Weights of a small image embedding model: patch size [8, 8], held-out accuracy 56%.
Rows from block 5 of a small image embedding model, named by matrix and row number. Rows with one number within an expert belong to one neuron, the router's apart. Each number is 500 + 25 x the weight over its row's rms, rounded and kept within 0 to 999. All counts start at 0. Numbers have three digits each.
Before each expert's rows are labels from the 100 images, of 14848, where the router gives the expert most weight on average: "responds to" is what is common among them. Only what is clearly more common there than usual is listed. The data: photos of plants, animals and fungi (iNaturalist).
# router: router (model.blocks.5.mlp.router.weight, 8x256, trained with AdamW), inputs 86-128
# up: expert up (model.blocks.5.mlp.up, 8x512x256), inputs 86-128
# down: expert down (model.blocks.5.mlp.down, 8x256x512, transposed), outputs 86-128

# expert 2
responds to: order Passeriformes
router.2:503526472518462477498532444477481572496507533504488503485479485520496509485484522513503515552515524516508530506496537501547530526
up.8:487450468533485531494494496465477525477506476543546537518504432518549524497471519487535501499486499489526476480507454513545460489
down.8:471495518484473499489473512498493496495512542486527532485496507474481541493486480542511472500527519514444492508530514478510533460
up.9:499488544472491507516493529499506499513503510506436507530487498496463501521466460500477516539495529485488496495441498512536495516
down.9:510502480519515470493450481484508531471500498470493508442538522498513524512508496485506492515530519494499501482493502500548531451
up.10:468442502526531482469525526514534502464543471481478514557515499487511563490490490454515498446479493512506473502486495507532513453
down.10:549457494532503523534488522532496483520468481495483493512478524475494565465529490496493482484515508505478480512522476509503531525
up.12:496506540476493494475480506539419513500423491501524510491406520502468539500496527519500531453520469502476483541512508526508511491
down.12:531521495530485569499516519499500501522467526469512527513451474484531518498464472479517496508490508500506453461528513541515484553
up.13:484470557543514521509456466490483504510509513522478501517512449493466538451536494530476537516496503503473493530518504514439524501
down.13:483492530487536468573498496517511530487517479461509503442484510502515511539527463485470491474519451510545473496497473475508505515
up.14:455473468545502475489478507547511498514497496491453482497520508520492482498514485581470482472526461486478483442468525507493525487
down.14:493544471459529503502492488531501508425471489516476496509497510484521464492480500492497482453536504525520537501499520450478521507
up.15:480506520502476481461499502495518477434491491507504498479493516567493566536513519525472483499481515522543450495552498498495512472
down.15:531470577527482476512500474481480484496500496514495520548485518512522477500474521471518522496490507519516506479512475563468471485
up.16:510457503491464492484507512472518506494518526557512501449491487562516523498505489518542456507510539493525473502478503493488500461
down.16:482508492506566560536509498490482510497513493493491522512529481497526482514505514518522476452508478442537449489517491520505505523
up.17:540497497494515510509463524520495497472497508495505511527510490476540511485516510501477493472478534531529473513476501484445486525
down.17:527485449519523530503515516477484506489495554525489502506523499479511482542497530515512503518527497500490505543473468505509544481
up.18:504497520555478463519507480515515508458448512516499497523526518467514474517473513510515526496532519517527489523443502515496467510
down.18:509484468486514493499531502511494521470519490465477517541545509537505435538530477522490502502486508492451467542473445466507556497
up.19:518451538443483506468477495524476523437510511491476474460487528450513555533519495530526489512493533451511557508539514489497477490
down.19:518510521526505473475487547472533495489564511500532512506502471527524494546532532487510524492508501527472480504502476540504486518
up.20:499548528480490456473487487494519490507473512484521476473528486457491518529537503533499458477519524510520512509503527439467509530
down.20:463519526506521508558471488530526444462508509474494518492510519505474498506531511470522539504521525536505497493514454539487479490
up.21:516476443509457494507489511497475517484469499514485530489514489486483466527509522517482497510479492501478473518518456509525482510
down.21:450503515496513487504491468507560472495518500497491444510503531466424519518516526488512483486481509527493507501484469508502510476
up.22:516488531524511484517510493498499450471516497463554506476527498495529508487461478531456499509506466463492479483512516543431531461
down.22:527483489511521510487511514515475504540519533509501437472468523455501502537489485478498471453481531551490500472454438472477556507
up.23:527471496472500512489540531532552507498535534474508522493479489560504464518485526524549478492495514519518462533513526468513496491
down.23:496478486487557496545506486512547482496471496486487490467490513484488488463499511514512490501486485502462479511503507516468523506
up.24:528512433499455476493492525522519497484518493545524473404514496486509476472532504505489513439438501501440486461478502499496477531
down.24:472490465518481486532529513554559505490455469508491464494479476522532501514502488541495475480501490508483497561496504507513510517
up.25:523518522523493474508481457484507487496520457532520499463473492465495490528501521488528508485478526529502492484537504493502487520
down.25:487466513476511490482511491526494489497485502490521523513505470539470495491484507462482533470514513475486506502498521487517493496
up.26:485472477467510486516491500521490503518506530500478512474564503524537541524486557492534460482510528467524499508493499527498510494
down.26:466499497512452535529530509502523531445476468535524506519475473485478515538535538510541538497468487475511495458524458490506471490
up.27:498485484519504515509426469508416543510506497485467524515493533559484525519450513493493507508534566506534486489503525433485480482
down.27:524485506487484461503476513533527467466507530528494530519502467461493512486505500476543521535512504532510489489515537477528503531
up.28:508473524490492493530466519476489480518498481476508499541473503540521451457518479505501493491486499437509494474470518493484484504
down.28:490487465497503527478498504461523522501509485483523497502510522519481507498515541527529496509486497506496474451518486521486566512
up.29:496475519465522442515520499455506514525462522475493454494497502454519474532542472453523527494513523509488501482493524504514537531
down.29:547494473511493510515511505486521544497517477486544494522517502531488543511536499520481516504469478486552522458493490498459511492
up.30:486489513461537462525463521516447502501527475508494507517474515514509481504491522511543479465459520443513476526499489484520536505
down.30:509492515501482519500516466500543487493501511510508495493495500490466520488473511471503494485500520513467453523509476535496488496
up.31:507486488502487546517475524488496495464474477496525499531533494460475518512467526511532502478501502499538473483503542490489504485
down.31:531501500521488489500552516513482474542471515461496497495515501457481479496509449487522471495472528514552514497517474499511515491
up.32:478505496468488505509509522498493496509465502513473500457521506534488511520535508464487511538511468517518507534488506487528491538
down.32:499497531487519523494453505489489480487486529514515503515529521484479514445520494482526505532534525508529504535489515472518467501
up.33:476502499533513430487473505443523497508513539517499526536425502565527459545479502454516475475519508470521492522510499457474487551
down.33:519484522507554495525562454488480495485513491454490495492536485502442505518495541507490486494490494520530528504490504502527511466
up.34:528508428468531486460466494485499502495470526476504486516513490536497469519497509508495492462547465517505486505508511519535489507
down.34:524461529528518488516509465465528497484506482518468535485507543493494506502479546477439528514496543540494504500488515524494569469
up.35:492516479502507484494500512498526490514519513493513475511522485497500500494476505534516521509496442484543545483507510510521505537
down.35:502482526456519494489501479535473507521502471468524507521482523470474472517520470507471450511473472511507510514503474500524519488
up.36:505479531528496493500516474523501495505442527449455538520477460511479508522523497508475466490535482517487499501530498468474492496
down.36:514504496550498493476529546485496502482486507511521512499521505466464466440463519450485527534501475491492530475445470536479499532
up.37:503514448509483503458535479487474525463496459482489520500525492516514458513511522526504524490502484534497523484490460533500489540
down.37:504411522529496523551504526498515498469481533495533464472492499474514492484519532489513493494509504516531492523483530559484494509
up.38:501490467497492498482506531505498506521512487514489512503534486469508451479468485476491505519467528523483534467468541519504486490
down.38:557472490539484503498512469487478512528513509514497449490494488494502489496526492522476511463495529503484471484467501497515486497
up.39:522510465480489531500505503550500496550530516504507508491518446563483486495527514517482537498479487467500468548507483488520496493
down.39:485453482529495535474449496504504522470461492499496457495477520495515487520494502471530468517526495504532480509470537478506480515
up.40:503480512516498506523561467477500469504472510514488490558509506471495491462515493546523516478457531539508493533474510501479519491
down.40:482509486527511533496499479448476516519515503518488469472485495525538506503498538497503513525527473513487477539506457500502477475
up.41:549496529520497492507494466542534499536457505483507540569515512523509476522483509485485476532477491509553489492536462528519497502
down.41:546470493499515528482522486512497542536482489465501490498498518472491464514501492504500531518477469540470483502505503500464551452
up.42:475519559496485499509491511501473473464500519559515509520497472491501480509515525494536509464520487522490497505526508498529488529
down.42:510510558519485533526502511443535503448472524478512541504490484494533528465473497539480477488522490539514502508482492510516527472
up.43:380532514536492510495471480481498532446514507499493523490531484549492535495510491506480485477476527509555511522450479533467467521
down.43:515486530454507486533507489493505504500514492486549511494472477488473490463524525506540481486495502485495478540495479468493493461
up.44:500496486503532525482478504534456443477521531470487468505455505483516512509504503519493524481450523473550523483557480512490557521
down.44:514492520538487487541514457486556504482472529501556512496527484524442554492501466482512457505476450546495504462533500500499456461
up.45:496524486456499510533503510517471495494514510489516461500535456503514492529475494508499532439507508485475505479447507474527496487
down.45:488467449481505506499488545532483506490490471524501484507479509474524518510537504526505494515531487462516508521519498547548497487
up.46:506527442479516519496551511473523493493475453493517511520492493494501518487532523493536497494510519531504549457518504511468517493
down.46:509485516472510438533555500525443518476522511517492463534523490531488496462543520496514500475523499490521478502511488538441515500
up.47:490482482490528445501492497484515521486510484526481493484520500503512520558521497523476480525497509521522521491501520487459506491
down.47:538523520504526436505449504528492513539475546495496529501540459540477537489529534499479499469514506531467510501498458479521495512
up.48:487506545466510456515535510525505488510508512463496536444477461498478501548516484462487500528503510516493514429495542520449549512
down.48:496475518518495547502513542474508513515496510506501499495510529487516511483502479546556537523484503503485495470473509507432546496
up.49:463520516468543504460482494535504531497467513503511495515509515455501478473487518530541514533493480497507508530495493481507511481
down.49:517488521551493453499485471559509507444532512476455468543476451519521551521529479465497480505527529499482498453526552480494495481
up.50:479517515481489492487516541497538518521453495465514486471499445490493474476500474496503512485503490481484515482487491458503509478
down.50:511493514500464481517548479498510489477489529516500502500522521506525527503548503449540509523536507533492486497490483511474520527
up.51:466538511519472482531470440521521487532486481504500497457552450505510509462504496491486489461507485529509512484497540464471528492
down.51:526515557538499497483518494494501479475490492525506496491496496530450534497481451514542504508470501555518472523519533461513459450
up.52:502500573492524531512484515535484474514481512521503479510486515487496469549477497520494541525487527470481515474511454490448477516
down.52:523517530527479479457473487504490521494499496470504507453511549501449502494476542522478505481506425548512536549473514474522573493

# expert 5
responds to: phylum Arthropoda; class Insecta
router.5:510485531499473489490464457506536511496529525508537504478484511472483471539459511485517537539515556503509515532514506479508481494
up.8:476505494481496477484465512467461481500498498477475522495526501525513483493524512467479531492494494499517479511503462515506485503
down.8:528476495514492502462498514501486513500478513487542484539475471477491482455463496505470520514487499528530475483508498535478516527
up.9:491522482507477496534475518486486506503506499518528485486478499503556479547513500481440537526488506503540515515530502461486527475
down.9:485509506513540500500462484540522526485498484488467505463540478510529511481474507452498511500440463531526511500493516502448506549
up.10:473522489483479476465497461504544493484470475470509494517552485509514516505480491504497525487503430527493526487489512457464538481
down.10:485502510496542528512497469443491485487505496500474528492502471511539456465511519485499488551480533487521477559498500459523508490
up.11:509534489472471486452574576464514493499499517529529535505528465499494500500519508488538519514505501507452527476460500489454476469
down.11:475486491512475487452503494491518511521505461550502506422487490531524543448470507502501509544513552513523517489517472542529528542
up.12:461517500517489509519475519453497519515497499491495484515471526517553518445528503519473498528517510480507541513526499469516503451
down.12:487505482480453493489511513534540535531473519508555482511535531515505456465509526485481518492495500498495494498521472508482475490
up.13:479510496512524500525501461485534478537506489510512492466498461510485504487483483438505513483470553494514520535550505468556517530
down.13:500496472521491569446512478522498480493478489483489512496528526500525508489490507474510522513510471503485493521537541529408478529
up.14:546477476488499510489517520542500477521483480555503484524496533495502488528521517521511494475507501484537481470457495524493523474
down.14:535497495469489487463497537488513521467525507525487504503537526538509507485484476485450486525529467491479468507521499535523466508
up.15:504494523514494545468471518507537509493488536506481479463482466541453512499530546475488506506508509522497487488453534511480529487
down.15:529478502520478481450510531494480507478526534500520550530474560483551501536511486495483535499520505513507486546482493521456530514
up.16:491459491551465506518483497517510487468537517470520443479470473501458471524499556515518542522516495444445479473430482494485496478
down.16:504519565505481487520517500513476521490561461505489495535547521506475552493509489493480506491510536493509501526536552494464468498
up.17:517467484498467506515487536508504517533495480491460524461478525465512531504460542511533466498516469522500553541524504451473456522
down.17:482504486513522508489498493508515453498524483451475536534506508513521532467500444538473489503471494535500460509490513469476557490
up.18:446531488499446526477496471502484479523444468486513479466490496491502504497516503498511506462493522498518461510522496481499471496
down.18:512532508516456544544501490501491463503509512475519507489493489495456511472490488539517577515483542510525450479491467514491520477
up.19:478491476504522483505501488514454523530483482516539531487526452517478559513531474523483515523515501529508506518510479525481507502
down.19:466477470497446505459530469489529503495482527477497495477522464462454508493459563506524462480483517507472511444480513506488515528
up.20:501541548516535499478481470523512494489564507488484570489519489479486512517518488517461466484484510508539539523462497525509457517
down.20:473506502514471507509499555500502510529518508446496481487457518521538512534501525494479491507532475554487460515470519480488503495
up.21:472518498532491544501496509441515501474466473526513511502499511510472448514485460506506496507519499489504498493522516466484483492
down.21:480505563514468549496495508537527488530478513491464496558487495504525505502496503488515492511500481475501545514502540478512492530
up.22:518533507471476531475503529499484493518495488502521522494504475504478488470496548502543508541505512539499492447489514519458486484
down.22:461443453517496507500548493498533518503527456469488509508517557493501520506498476510468495484510520502484533505470495518522499537
up.23:468499485530536490508521502521493505507507545512483538488465492500522487547533467556471453505461505493491496467467519475487521496
down.23:495527489461464508466520468498521534476530491532484550440512465481530535447482522484464495469516495493507498498485553495488508518
up.24:542472482473489524449503489486467488498478518534502507492504480496507487490497491489488506493509482468503530516517464487502490529
down.24:488493477512521513520483497537558520496488485504462485478507505532487497530462497529491478534499458468471556488474529546537504470
up.25:473479494517519458532509528488486521514508481525516540484517535517460466560515500516505514528525523519494499500493478532491538492
down.25:487497529510473562496509489497494483532528519493505542498496466496521491419457476500528516491499468468469497541495490516490477525
up.26:497502525501542512497512481537477512524533551519516486514537487514451489516501496498492513522497519469530483532476519533517494512
down.26:469452553531481497460506496530520466500476489508470476450504466502432462514531438511519542459481480504484502532464499471550501468
up.27:525511502486503504488520511514505510485469511527503479498454490460503460500480556539510490544475486521492475497511465448530510456
down.27:499519513520492463440474508498533512543469502504521506485542465493475508476533521490431478472545469507479460507501471515508527504
up.28:500499517488461495469473517542475532490509458515500521513512519483474466510516415507528480510511519464547487482500521458501506527
down.28:496499503537551503491467466497518505492493533557439517515488483525497499489520510492510537530502483477536538511487460487520483498
up.29:457438541544501505476511529475486516495498517503470531515468502463489472503514509499495450546518495502513506440526484511476461496
down.29:518478475493522470540527494449454504493497531447509487522474544518503516446503487522486526498500492508561512560519495498498463471
up.30:509513481453540530523529567515489537495499528504504502504526500513502522484528474533457536499503521461527445542535526443495532462
down.30:520529512491476477488555555496568484461537519468456517531491499476486549487522491478514501529518492506539536487465463486510506500
up.31:477503506527455492478521525491530537475491470503510486480495504569500499534493536528494488504518458535521479512505563514494541502
down.31:519491484484523505478474500492457471519502508514541524472461441478514505483506507502524506510444466521531517473493508491521460510
up.32:517488505489527511517491509502511504500551463528490533534530489470537540541499499530471501512496504465472479515471529492503459500
down.32:506451496540464525464555488491493516515493497485504474486513510535525503454473477509543473531518523518491512527547488540499515503
up.33:488521546515490500531525481491506496458472466489465526524449475498477495518491532530500503479493464505473468489464478510465512523
down.33:468498515507511489505530447510478436560504500482514478483495522493509524478448485511511456546496504529529529539500519531522500488
up.34:506488509483490536481515516497473469475505507484486477530505533501538491531556485539493518508528459518502478500495549532519467510
down.34:491519487497482519486475487500492454534451525554491488512552504490511518533516511476496471536499467503468522508462536506508480496
up.35:494500494459548522491461453514541486516494496491481471523524477500486481477474492486502529509455507509506472478491498535483527508
down.35:527518469489515470484488485485488509521522517510490478505500508471509513488466459499517509489454513519462496510517497524541475526
up.36:537481505498487520496509495555495568504491497502494497497514538509503539478512523490490468523530479499471514494516520500483507447
down.36:514467486505514497518501502502478496503487466494497501479461458493529507496525549471505489503519497494497445505524496479515496469
up.37:437517494518542514479538478533529504464503540500486505522523501533495536526482523481476492493492526498507484419520501505493533503
down.37:526504489516509485510455540478477451501492516494450483478496501528534516494493486508510533484475521494550459520503505475476478492
up.38:518544443489495509533487501469483484507494480483507499514484470484455471495503534533506505474507489520521478479454518490453519458
down.38:475551482498494490514566478467519526492474528492488519502477491464524541474512515506466480476519505491505549509515490498533487501
up.39:490534463512477448455504500492449506527487513488518509492472516484466514544497520501509532478501482497557526515521504466545466536
down.39:542466517430435502527446510520541566516469519471537498477481453485467507498484539521490475528516469549495492493470502518494542535
up.40:499516498492542528512491449514511509468504486511487530479498515486531506497459526465514495508519471500471490522506471544526524519
down.40:510483529509500516494484500500490546537505479499485484474484521501485480478487522537522510525539559485485521447487487496493461492
up.41:486511483486501534526476528482514483547496470515484471511515502526497526461540498482473539486507530501486473507486511533487480520
down.41:498452537481489494487509504516472505553474521461483475481511520520500457548504514521529497520504506482466541502519505476510502475
up.42:516527515516492524496500511484493517495508506493476464487479481545495529494489513504503510457440484502518471454500491479517524499
down.42:540499529494437508515520506560467466481530493494465510511471497508518530478514514508479490520479520502526497510533512474516476521
up.43:510547511480493472488520504486519441473507523493499471495519511481572516483497471517523467507521507430507505512495418508481516525
down.43:491502492464498509510506489534458460497498552503546470447474473517500509507486503536498530469530483502552501462524531509557505508
up.44:511496477506528532523480469512519507517497532508488507419512519516420471528444502520494512492460543455490522499461496511508484514
down.44:500473526470580483546473496468496519484469467529490515533490490516499506491499508509506541469522456521494514501495492468502472497
up.45:533488489473468491527467499502532527491543507476480528511519509475488450456508537524496513500513511505527501447518498472476459505
down.45:484459469550482488488513473498512532489488474505521493513537538457519498522549499478506494457505478519486514481473486495526512498
up.46:483507518504487503525533486519530457508503523533529536519523525484522486522501480484480469490492529540510544495469519510487528466
down.46:491488465440477513498516519525504527519507525477487462500453492530498466488475473482531496462436517442493491513445522498508513480
up.47:493465529507479487527518543506482501469488480490471483477522489532488450455464519493472564510504514524470516497506514459478542492
down.47:494531516523491502487513482462513467480487468504477528503486523532487515541506502487487451536526487506483504485509493529530500532
up.48:496541461548489516502460464471498479564500535538504466511500510475496555468493512489462489536491489540488503520541469530485521497
down.48:526496499461458503498477503521516498528510516447489480492502527508505541483532503491539518467512509512478456474508532500495477513
up.49:498490483507496447505489517480529490471487498524519496480493516508501512509517519472472516497523530529466459474510501467484530510
down.49:482494534530499501464500531509496484501523522530479520521476559502491488531505449551516488531488489494501494555482475475570490511
up.50:487477530497531492533476487521522470511472503518533498516503539488488474478496507503488471485518494513506528478438487483424532500
down.50:474480472477498490537498506472509492523476523495465559486497477492528519468528513509498485483525496509537541495542504504564466530
up.51:501515501487523501487491531480465491507450520514472480435567495478520511476548499497504475516486551523515506509517472470504529484
down.51:505511495498540479526544516501530515502520453468474482528453494513518476525475480495455546490486509472525485443455499498492496510

# expert 3
responds to: class Aves; phylum Chordata; order Accipitriformes; family: Accipitridae
router.3:473521496481531499529490477532486503513491494481542543522546496450516469510563483477532499512462470471524474502507501483490541482
up.8:524511473496482494534522517502483514500512504484486491537504524530484511490475432486531509504472485511486499512498520519490531504
down.8:500522499535501432504514485502497440558500496493521479508483522492490495516509450539468493483467503510450495560507476478481486470
up.9:450520480490508513472496486466495485519492510508517462478508543500507536498499526514529505474511516506463519502482536551501483456
down.9:483501539513502532499507496476475494456489509480527538494523503493504505507495530468491517515519515474529487473463473472511492480
up.10:505557512517483449527512436515495437448527480488467475459500496491522472511561502505483514488437524436484506524495500493518525468
down.10:522496470487512477449517507508497508523495526514473485490525494492490488544472531519485536499452496516467524537476536466522481513
up.11:570478506508529488500483537504502533506466530519489467466518474492497501467525443507538514493482489526514504471456512490497553524
down.11:477508506517513540483494539414510465506486498508494520476521516503475507495524506485482490500540513482506455511505471484460450499
up.12:503499504501478513514518487471525509520523528488531452520492506526492489507510466511449550486475516470501528490513495533508518493
down.12:511518463499529521514490523500511496468491509478523515480496477512503485475519479520508503503489455493493515423512469489485490458
up.13:515457457500489519495459509523505521535545537511451462511514507496510520456505482480502503469512515540512497474521497505543467509
down.13:489512514535532512514506553505462523520502532462514511516487492515499493478508489541483504498483485539531479538461456562484493494
up.14:481546485545521489567474491501456535495545477518477508528498508497478503493538531536486449522528493511477507460458502525472525524
down.14:522548498510512531459470496518493493506528467497466515502519508511513514501502514531486494500480495509537480478542487459500526520
up.15:480519500514524496487497522486491488500524488505490503489487480500525486475502512480542502464517476489532498477465482520507460507
down.15:501505528526446528487462510509483476496483492508503477482495461511502486504512523506506494486558489505509494498538465487513493494
up.16:519498534471521521501470511563510494523530500521493484527556481463523522506517528511541498501486492492541503460475502533487512511
down.16:450483496523481492513519486452498512524490521554503474556475518521485468519470503496490471519532535509508498502545494478491529517
up.17:505534524524501524483500534508491520503467530468526472506479516474486509479480486487480507485516526508516510466495501495518507475
down.17:496500487489455527513494566486495493497497506558490537475513499539475527490529499531534481524490491486492533514518514525524475468
up.18:506488503551547497477475496499479515546479485512492438487487532479508492495488472510501457491490447505499512503517467517474514517
down.18:518524504531496498533515500513486529496481516530513520537510475490529476518494524492476491469500483494517483504484494474549511497
up.19:493514519481473508543492496570477474458509505512473524490527516491520396505553508554527518510504487530520483478556486505463497496
down.19:479487480485526467518469467496502511478539517446467480501482496488512502486502521473514499537501513494476517466453517513516481539
up.20:532493480579567451484548547543444481487516496514509530491532524516513483508519479540538544489473509511545454528499506473491498539
down.20:511516462517497523476487501444536487482487526491513517496493445447529486498547486508481490508525500502471481466462492500490544551
up.21:559485472532476470481498477537515536522518488474462504487519516504513503498493550499467459472519452535495510488492501493447476522
down.21:512541516508495478504575525457483521527500498542502496477499512493490489526483532474485534565514524496480496545492521514492499489
up.22:474456478513472531492518538491461469486502526499504493485495516467507501540503501504517464502479503513525517530463483494528511519
down.22:496504477505502497487454491508520546482508499511468536483495502513519523492514529520488452471554476503521492476450493557476495543
up.23:517463466484504532522491419483453501490490494493466481523485508531498461515461502530466499472464501527477525530469503505547493498
down.23:521539495502561473492499507468551509499452509492516461495499465506503492526492491472512563514482558450545478498517480470491453534
up.24:533492481461491514455497534484488501496515500512482497516489514486515516484506523498499495483494501528516481516540522516493509474
down.24:472529485478506497516511487467472487528465473479492487491491542512499501491520487461466494451471518493461500473525505503553533492
up.25:489516520497486497472513530524480458528489535530505545499493541529480477522484565515511467515483467540515544497504475482497509501
down.25:514473501488514550547435556478495471521493442507461550515521510523526494501516531487532481480493498516492475489491504484500509488
up.26:533505512482531488492515444506497496496466544507501463493476540488495556508519513512500493507464501459496552535551466509500459477
down.26:549505485475490501465486501526455498529486485498518520504484508481536461480463506518548552477543510503517466488479517459538501506
up.27:501486494491470475556521502506518487474472486515467475446513431499484478520497500532501463538503460497490491542501511515523474471
down.27:507506517503509502466484461467504509467472531512484520528517502495500494539460511505503457504511492485496516507508489494528520505
up.28:497463539545507518468496551495549509484519478509477487485473472528517500485500498477459466533501505497536500484511537501459499513
down.28:511488495491482543518502496436529461513498511478501501471497496463527481483526501519532499490457509539507508501511483436482500484
up.29:499492477486516497479534537527494516566457454517483474477477533473548500497504504506518520511501432516491523473488459464505502467
down.29:502533502505520494493498526532450484464524507506521526523533464514527496563482499482552499431500551498465511527487495528490510514
up.30:492518454486518497480485468511498539434509499464573504549509490462471495501525480502567546469483485492521450521498477507528521453
down.30:541518511519497474506478481515489506508547473464464489480476484499527515489528497506460525497540491457483465532458463495442486557
up.31:530524524494499490518507498486517507445512501488511500530531503563517483546519502516531524508470549463459499442496484487458533484
down.31:468513556509478479477472498469538489494464490480516535449498490472510511521544511491481487556498504471510496497507516432493506511
up.32:481528529524510491494496540512408479470413508495471534536528520508478479501487517514536524526507484498508514501540506510502479515
down.32:534469488499539523541505486499497519535563477457494419473498485517515487517520550511500504455537467504484466504499482500459540489
up.33:508458486497511493484498491480515515476505499438458519501481540545474497485512526508485490531514498523541536486482486500471478516
down.33:534529511495525539502548513488517507506510498520490504460519524505488530475492462465480495540465509503495496495472482459511541485
up.34:509483491538520524524507457512492496493495514505519476501469512521483512505510526494491500515513509480472517488567511496515460525
down.34:499514518493523515448510550502500489461467464486535504495517511523490514450512503530477488518477444537487516529525520514504528497
up.35:524484482519522488481537507531523507519489475535496515493499534497477530479467495487526499515485548471516498486538473524461478535
down.35:510532472505505519492495523488523494519543493513479483499506477473505501516500537472501471486543494491453483479507470534482479482
up.36:460530505441522550491541485514534494470514489549504427462464517500503512482527523479487517512498499498532485450507493501515514486
down.36:524448496539445486470485475473499465477530523516497475518517438496506475452491493482514561499489522500536515503475527516510466527
up.37:511455486438499476503512521508478469494478479466471481488514510492481511503491468507535501474504510496464502536505486501468536492
down.37:536507489471493470576510517514483513511468486494479468473473498490515505464496498494489513532499492415519466516510491483462433524
up.38:516471479505525467485532451543512476535545484460485494510502489498519508510489468491515520471522553508501507492471522517521519460
down.38:496489502491491534531489528460501475495500505525455494477498509534477501516523474488526519491476553462506524514535463451473485490
up.39:534532531499511529472476487475472495472500435469521488540523507517487538500460481511515508498473511495492539467477490530474506486
down.39:519487508534466446514527526495495526534477493470541521491490506486511514511482520498462494503511480504534472520498496482463487485
up.40:477517505466519485501533508481520467472467497468503445484481465511509519534485502491510511505466490458538453458510539509510510536
down.40:503481509482503521475502512499503500522523517523526517489471473501516507536511444504509527474528451526509584494467513498521501485
up.41:498540456488478521457493489478500512534470458531472483512536497480484510497499500535498479493496478493459526511513500488493496507
down.41:499469513506509482503484510469522456505459486490538541524506503492462493507488475522526512498523534504498504498491490551510496475
up.42:495435457501448509514455517494461520528522456537531523508517529547533555485510502482539522489513539501484457493501512504474545497
down.42:475526506470521526492504488515478471532465489527484486505529503444565491493488541499519526477449482511528508513473467491544477520
up.43:477488516497550504521508492479506492484500480484479517477508512488529480458492541493504523499489490461522486472495508482513514510
down.43:511491481480498501501481483490489493478530511505525454525500493446523514548486462516499484539516540566523533481437478490507516486
up.44:522499493495493470455490501507555507499562529496484466499518470480499515508485542490465479508493515520492512502480527478485455531
down.44:496519511504460497477501471443468525518471487466499532485517477490502504505504510505466497480525521490555471547469514480502503489
up.45:513491486520499496482466517487473472492519493450480520487529475516515464504483510500542528526516487491496528518495491483480513458
down.45:450517509492527509546490520514495472498503527497453467494506480542482539490477488523467517542538513506500505522474488466514511531
up.46:494516500488507486525538488532510544506507447491473460522494497495499510498491499516523517471529479467509491509530529477510493497
down.46:473518457517495513502474507514512501470502468473519493472484472489497565522481512505490520531498522463446560467480506534485528502
up.47:526526511523480484468544507560471569499478513503469475546444512489534458492471517503463497525489486477493505502445516495488563511
down.47:481481513477529540508489470478502492517551521502492557523509504484525563515501504493481533462503467497517451522503506486506478481
up.48:506546478470488510507499500516500461488504486475497484512519491510505529529490477499491573525540545514479551504562502542472544575
down.48:510478505523538511478484485516482518523500489475475422479516473530498509501577470496494481502497515490521493518525477497506489505
up.49:492502533484512488529513482548499466507493489540415532502519472473483517498500515482521504500492507478517522498485533520496476495
down.49:479522535480498529505512510546475529513506467491514447474467513506526542515509500505464509515453519508499524475508481492470469506
up.50:497529524513492507487508492494477471439456502504459495524543483461523493518550496504496478500403492511530484455533507542487496476
down.50:516500486506555483525505507498484489455463434495507535526457474479505515482487518501515501492524502523488529492478515499492473504
up.51:538481507535481528495520521497483510457550545455473497482493507508474538473492486537508518510495536490466480512449492478535492501
down.51:558499477534501506497537489458560455499497437563468489525469484512513482496517524502512514547524505528513479528500502520489456487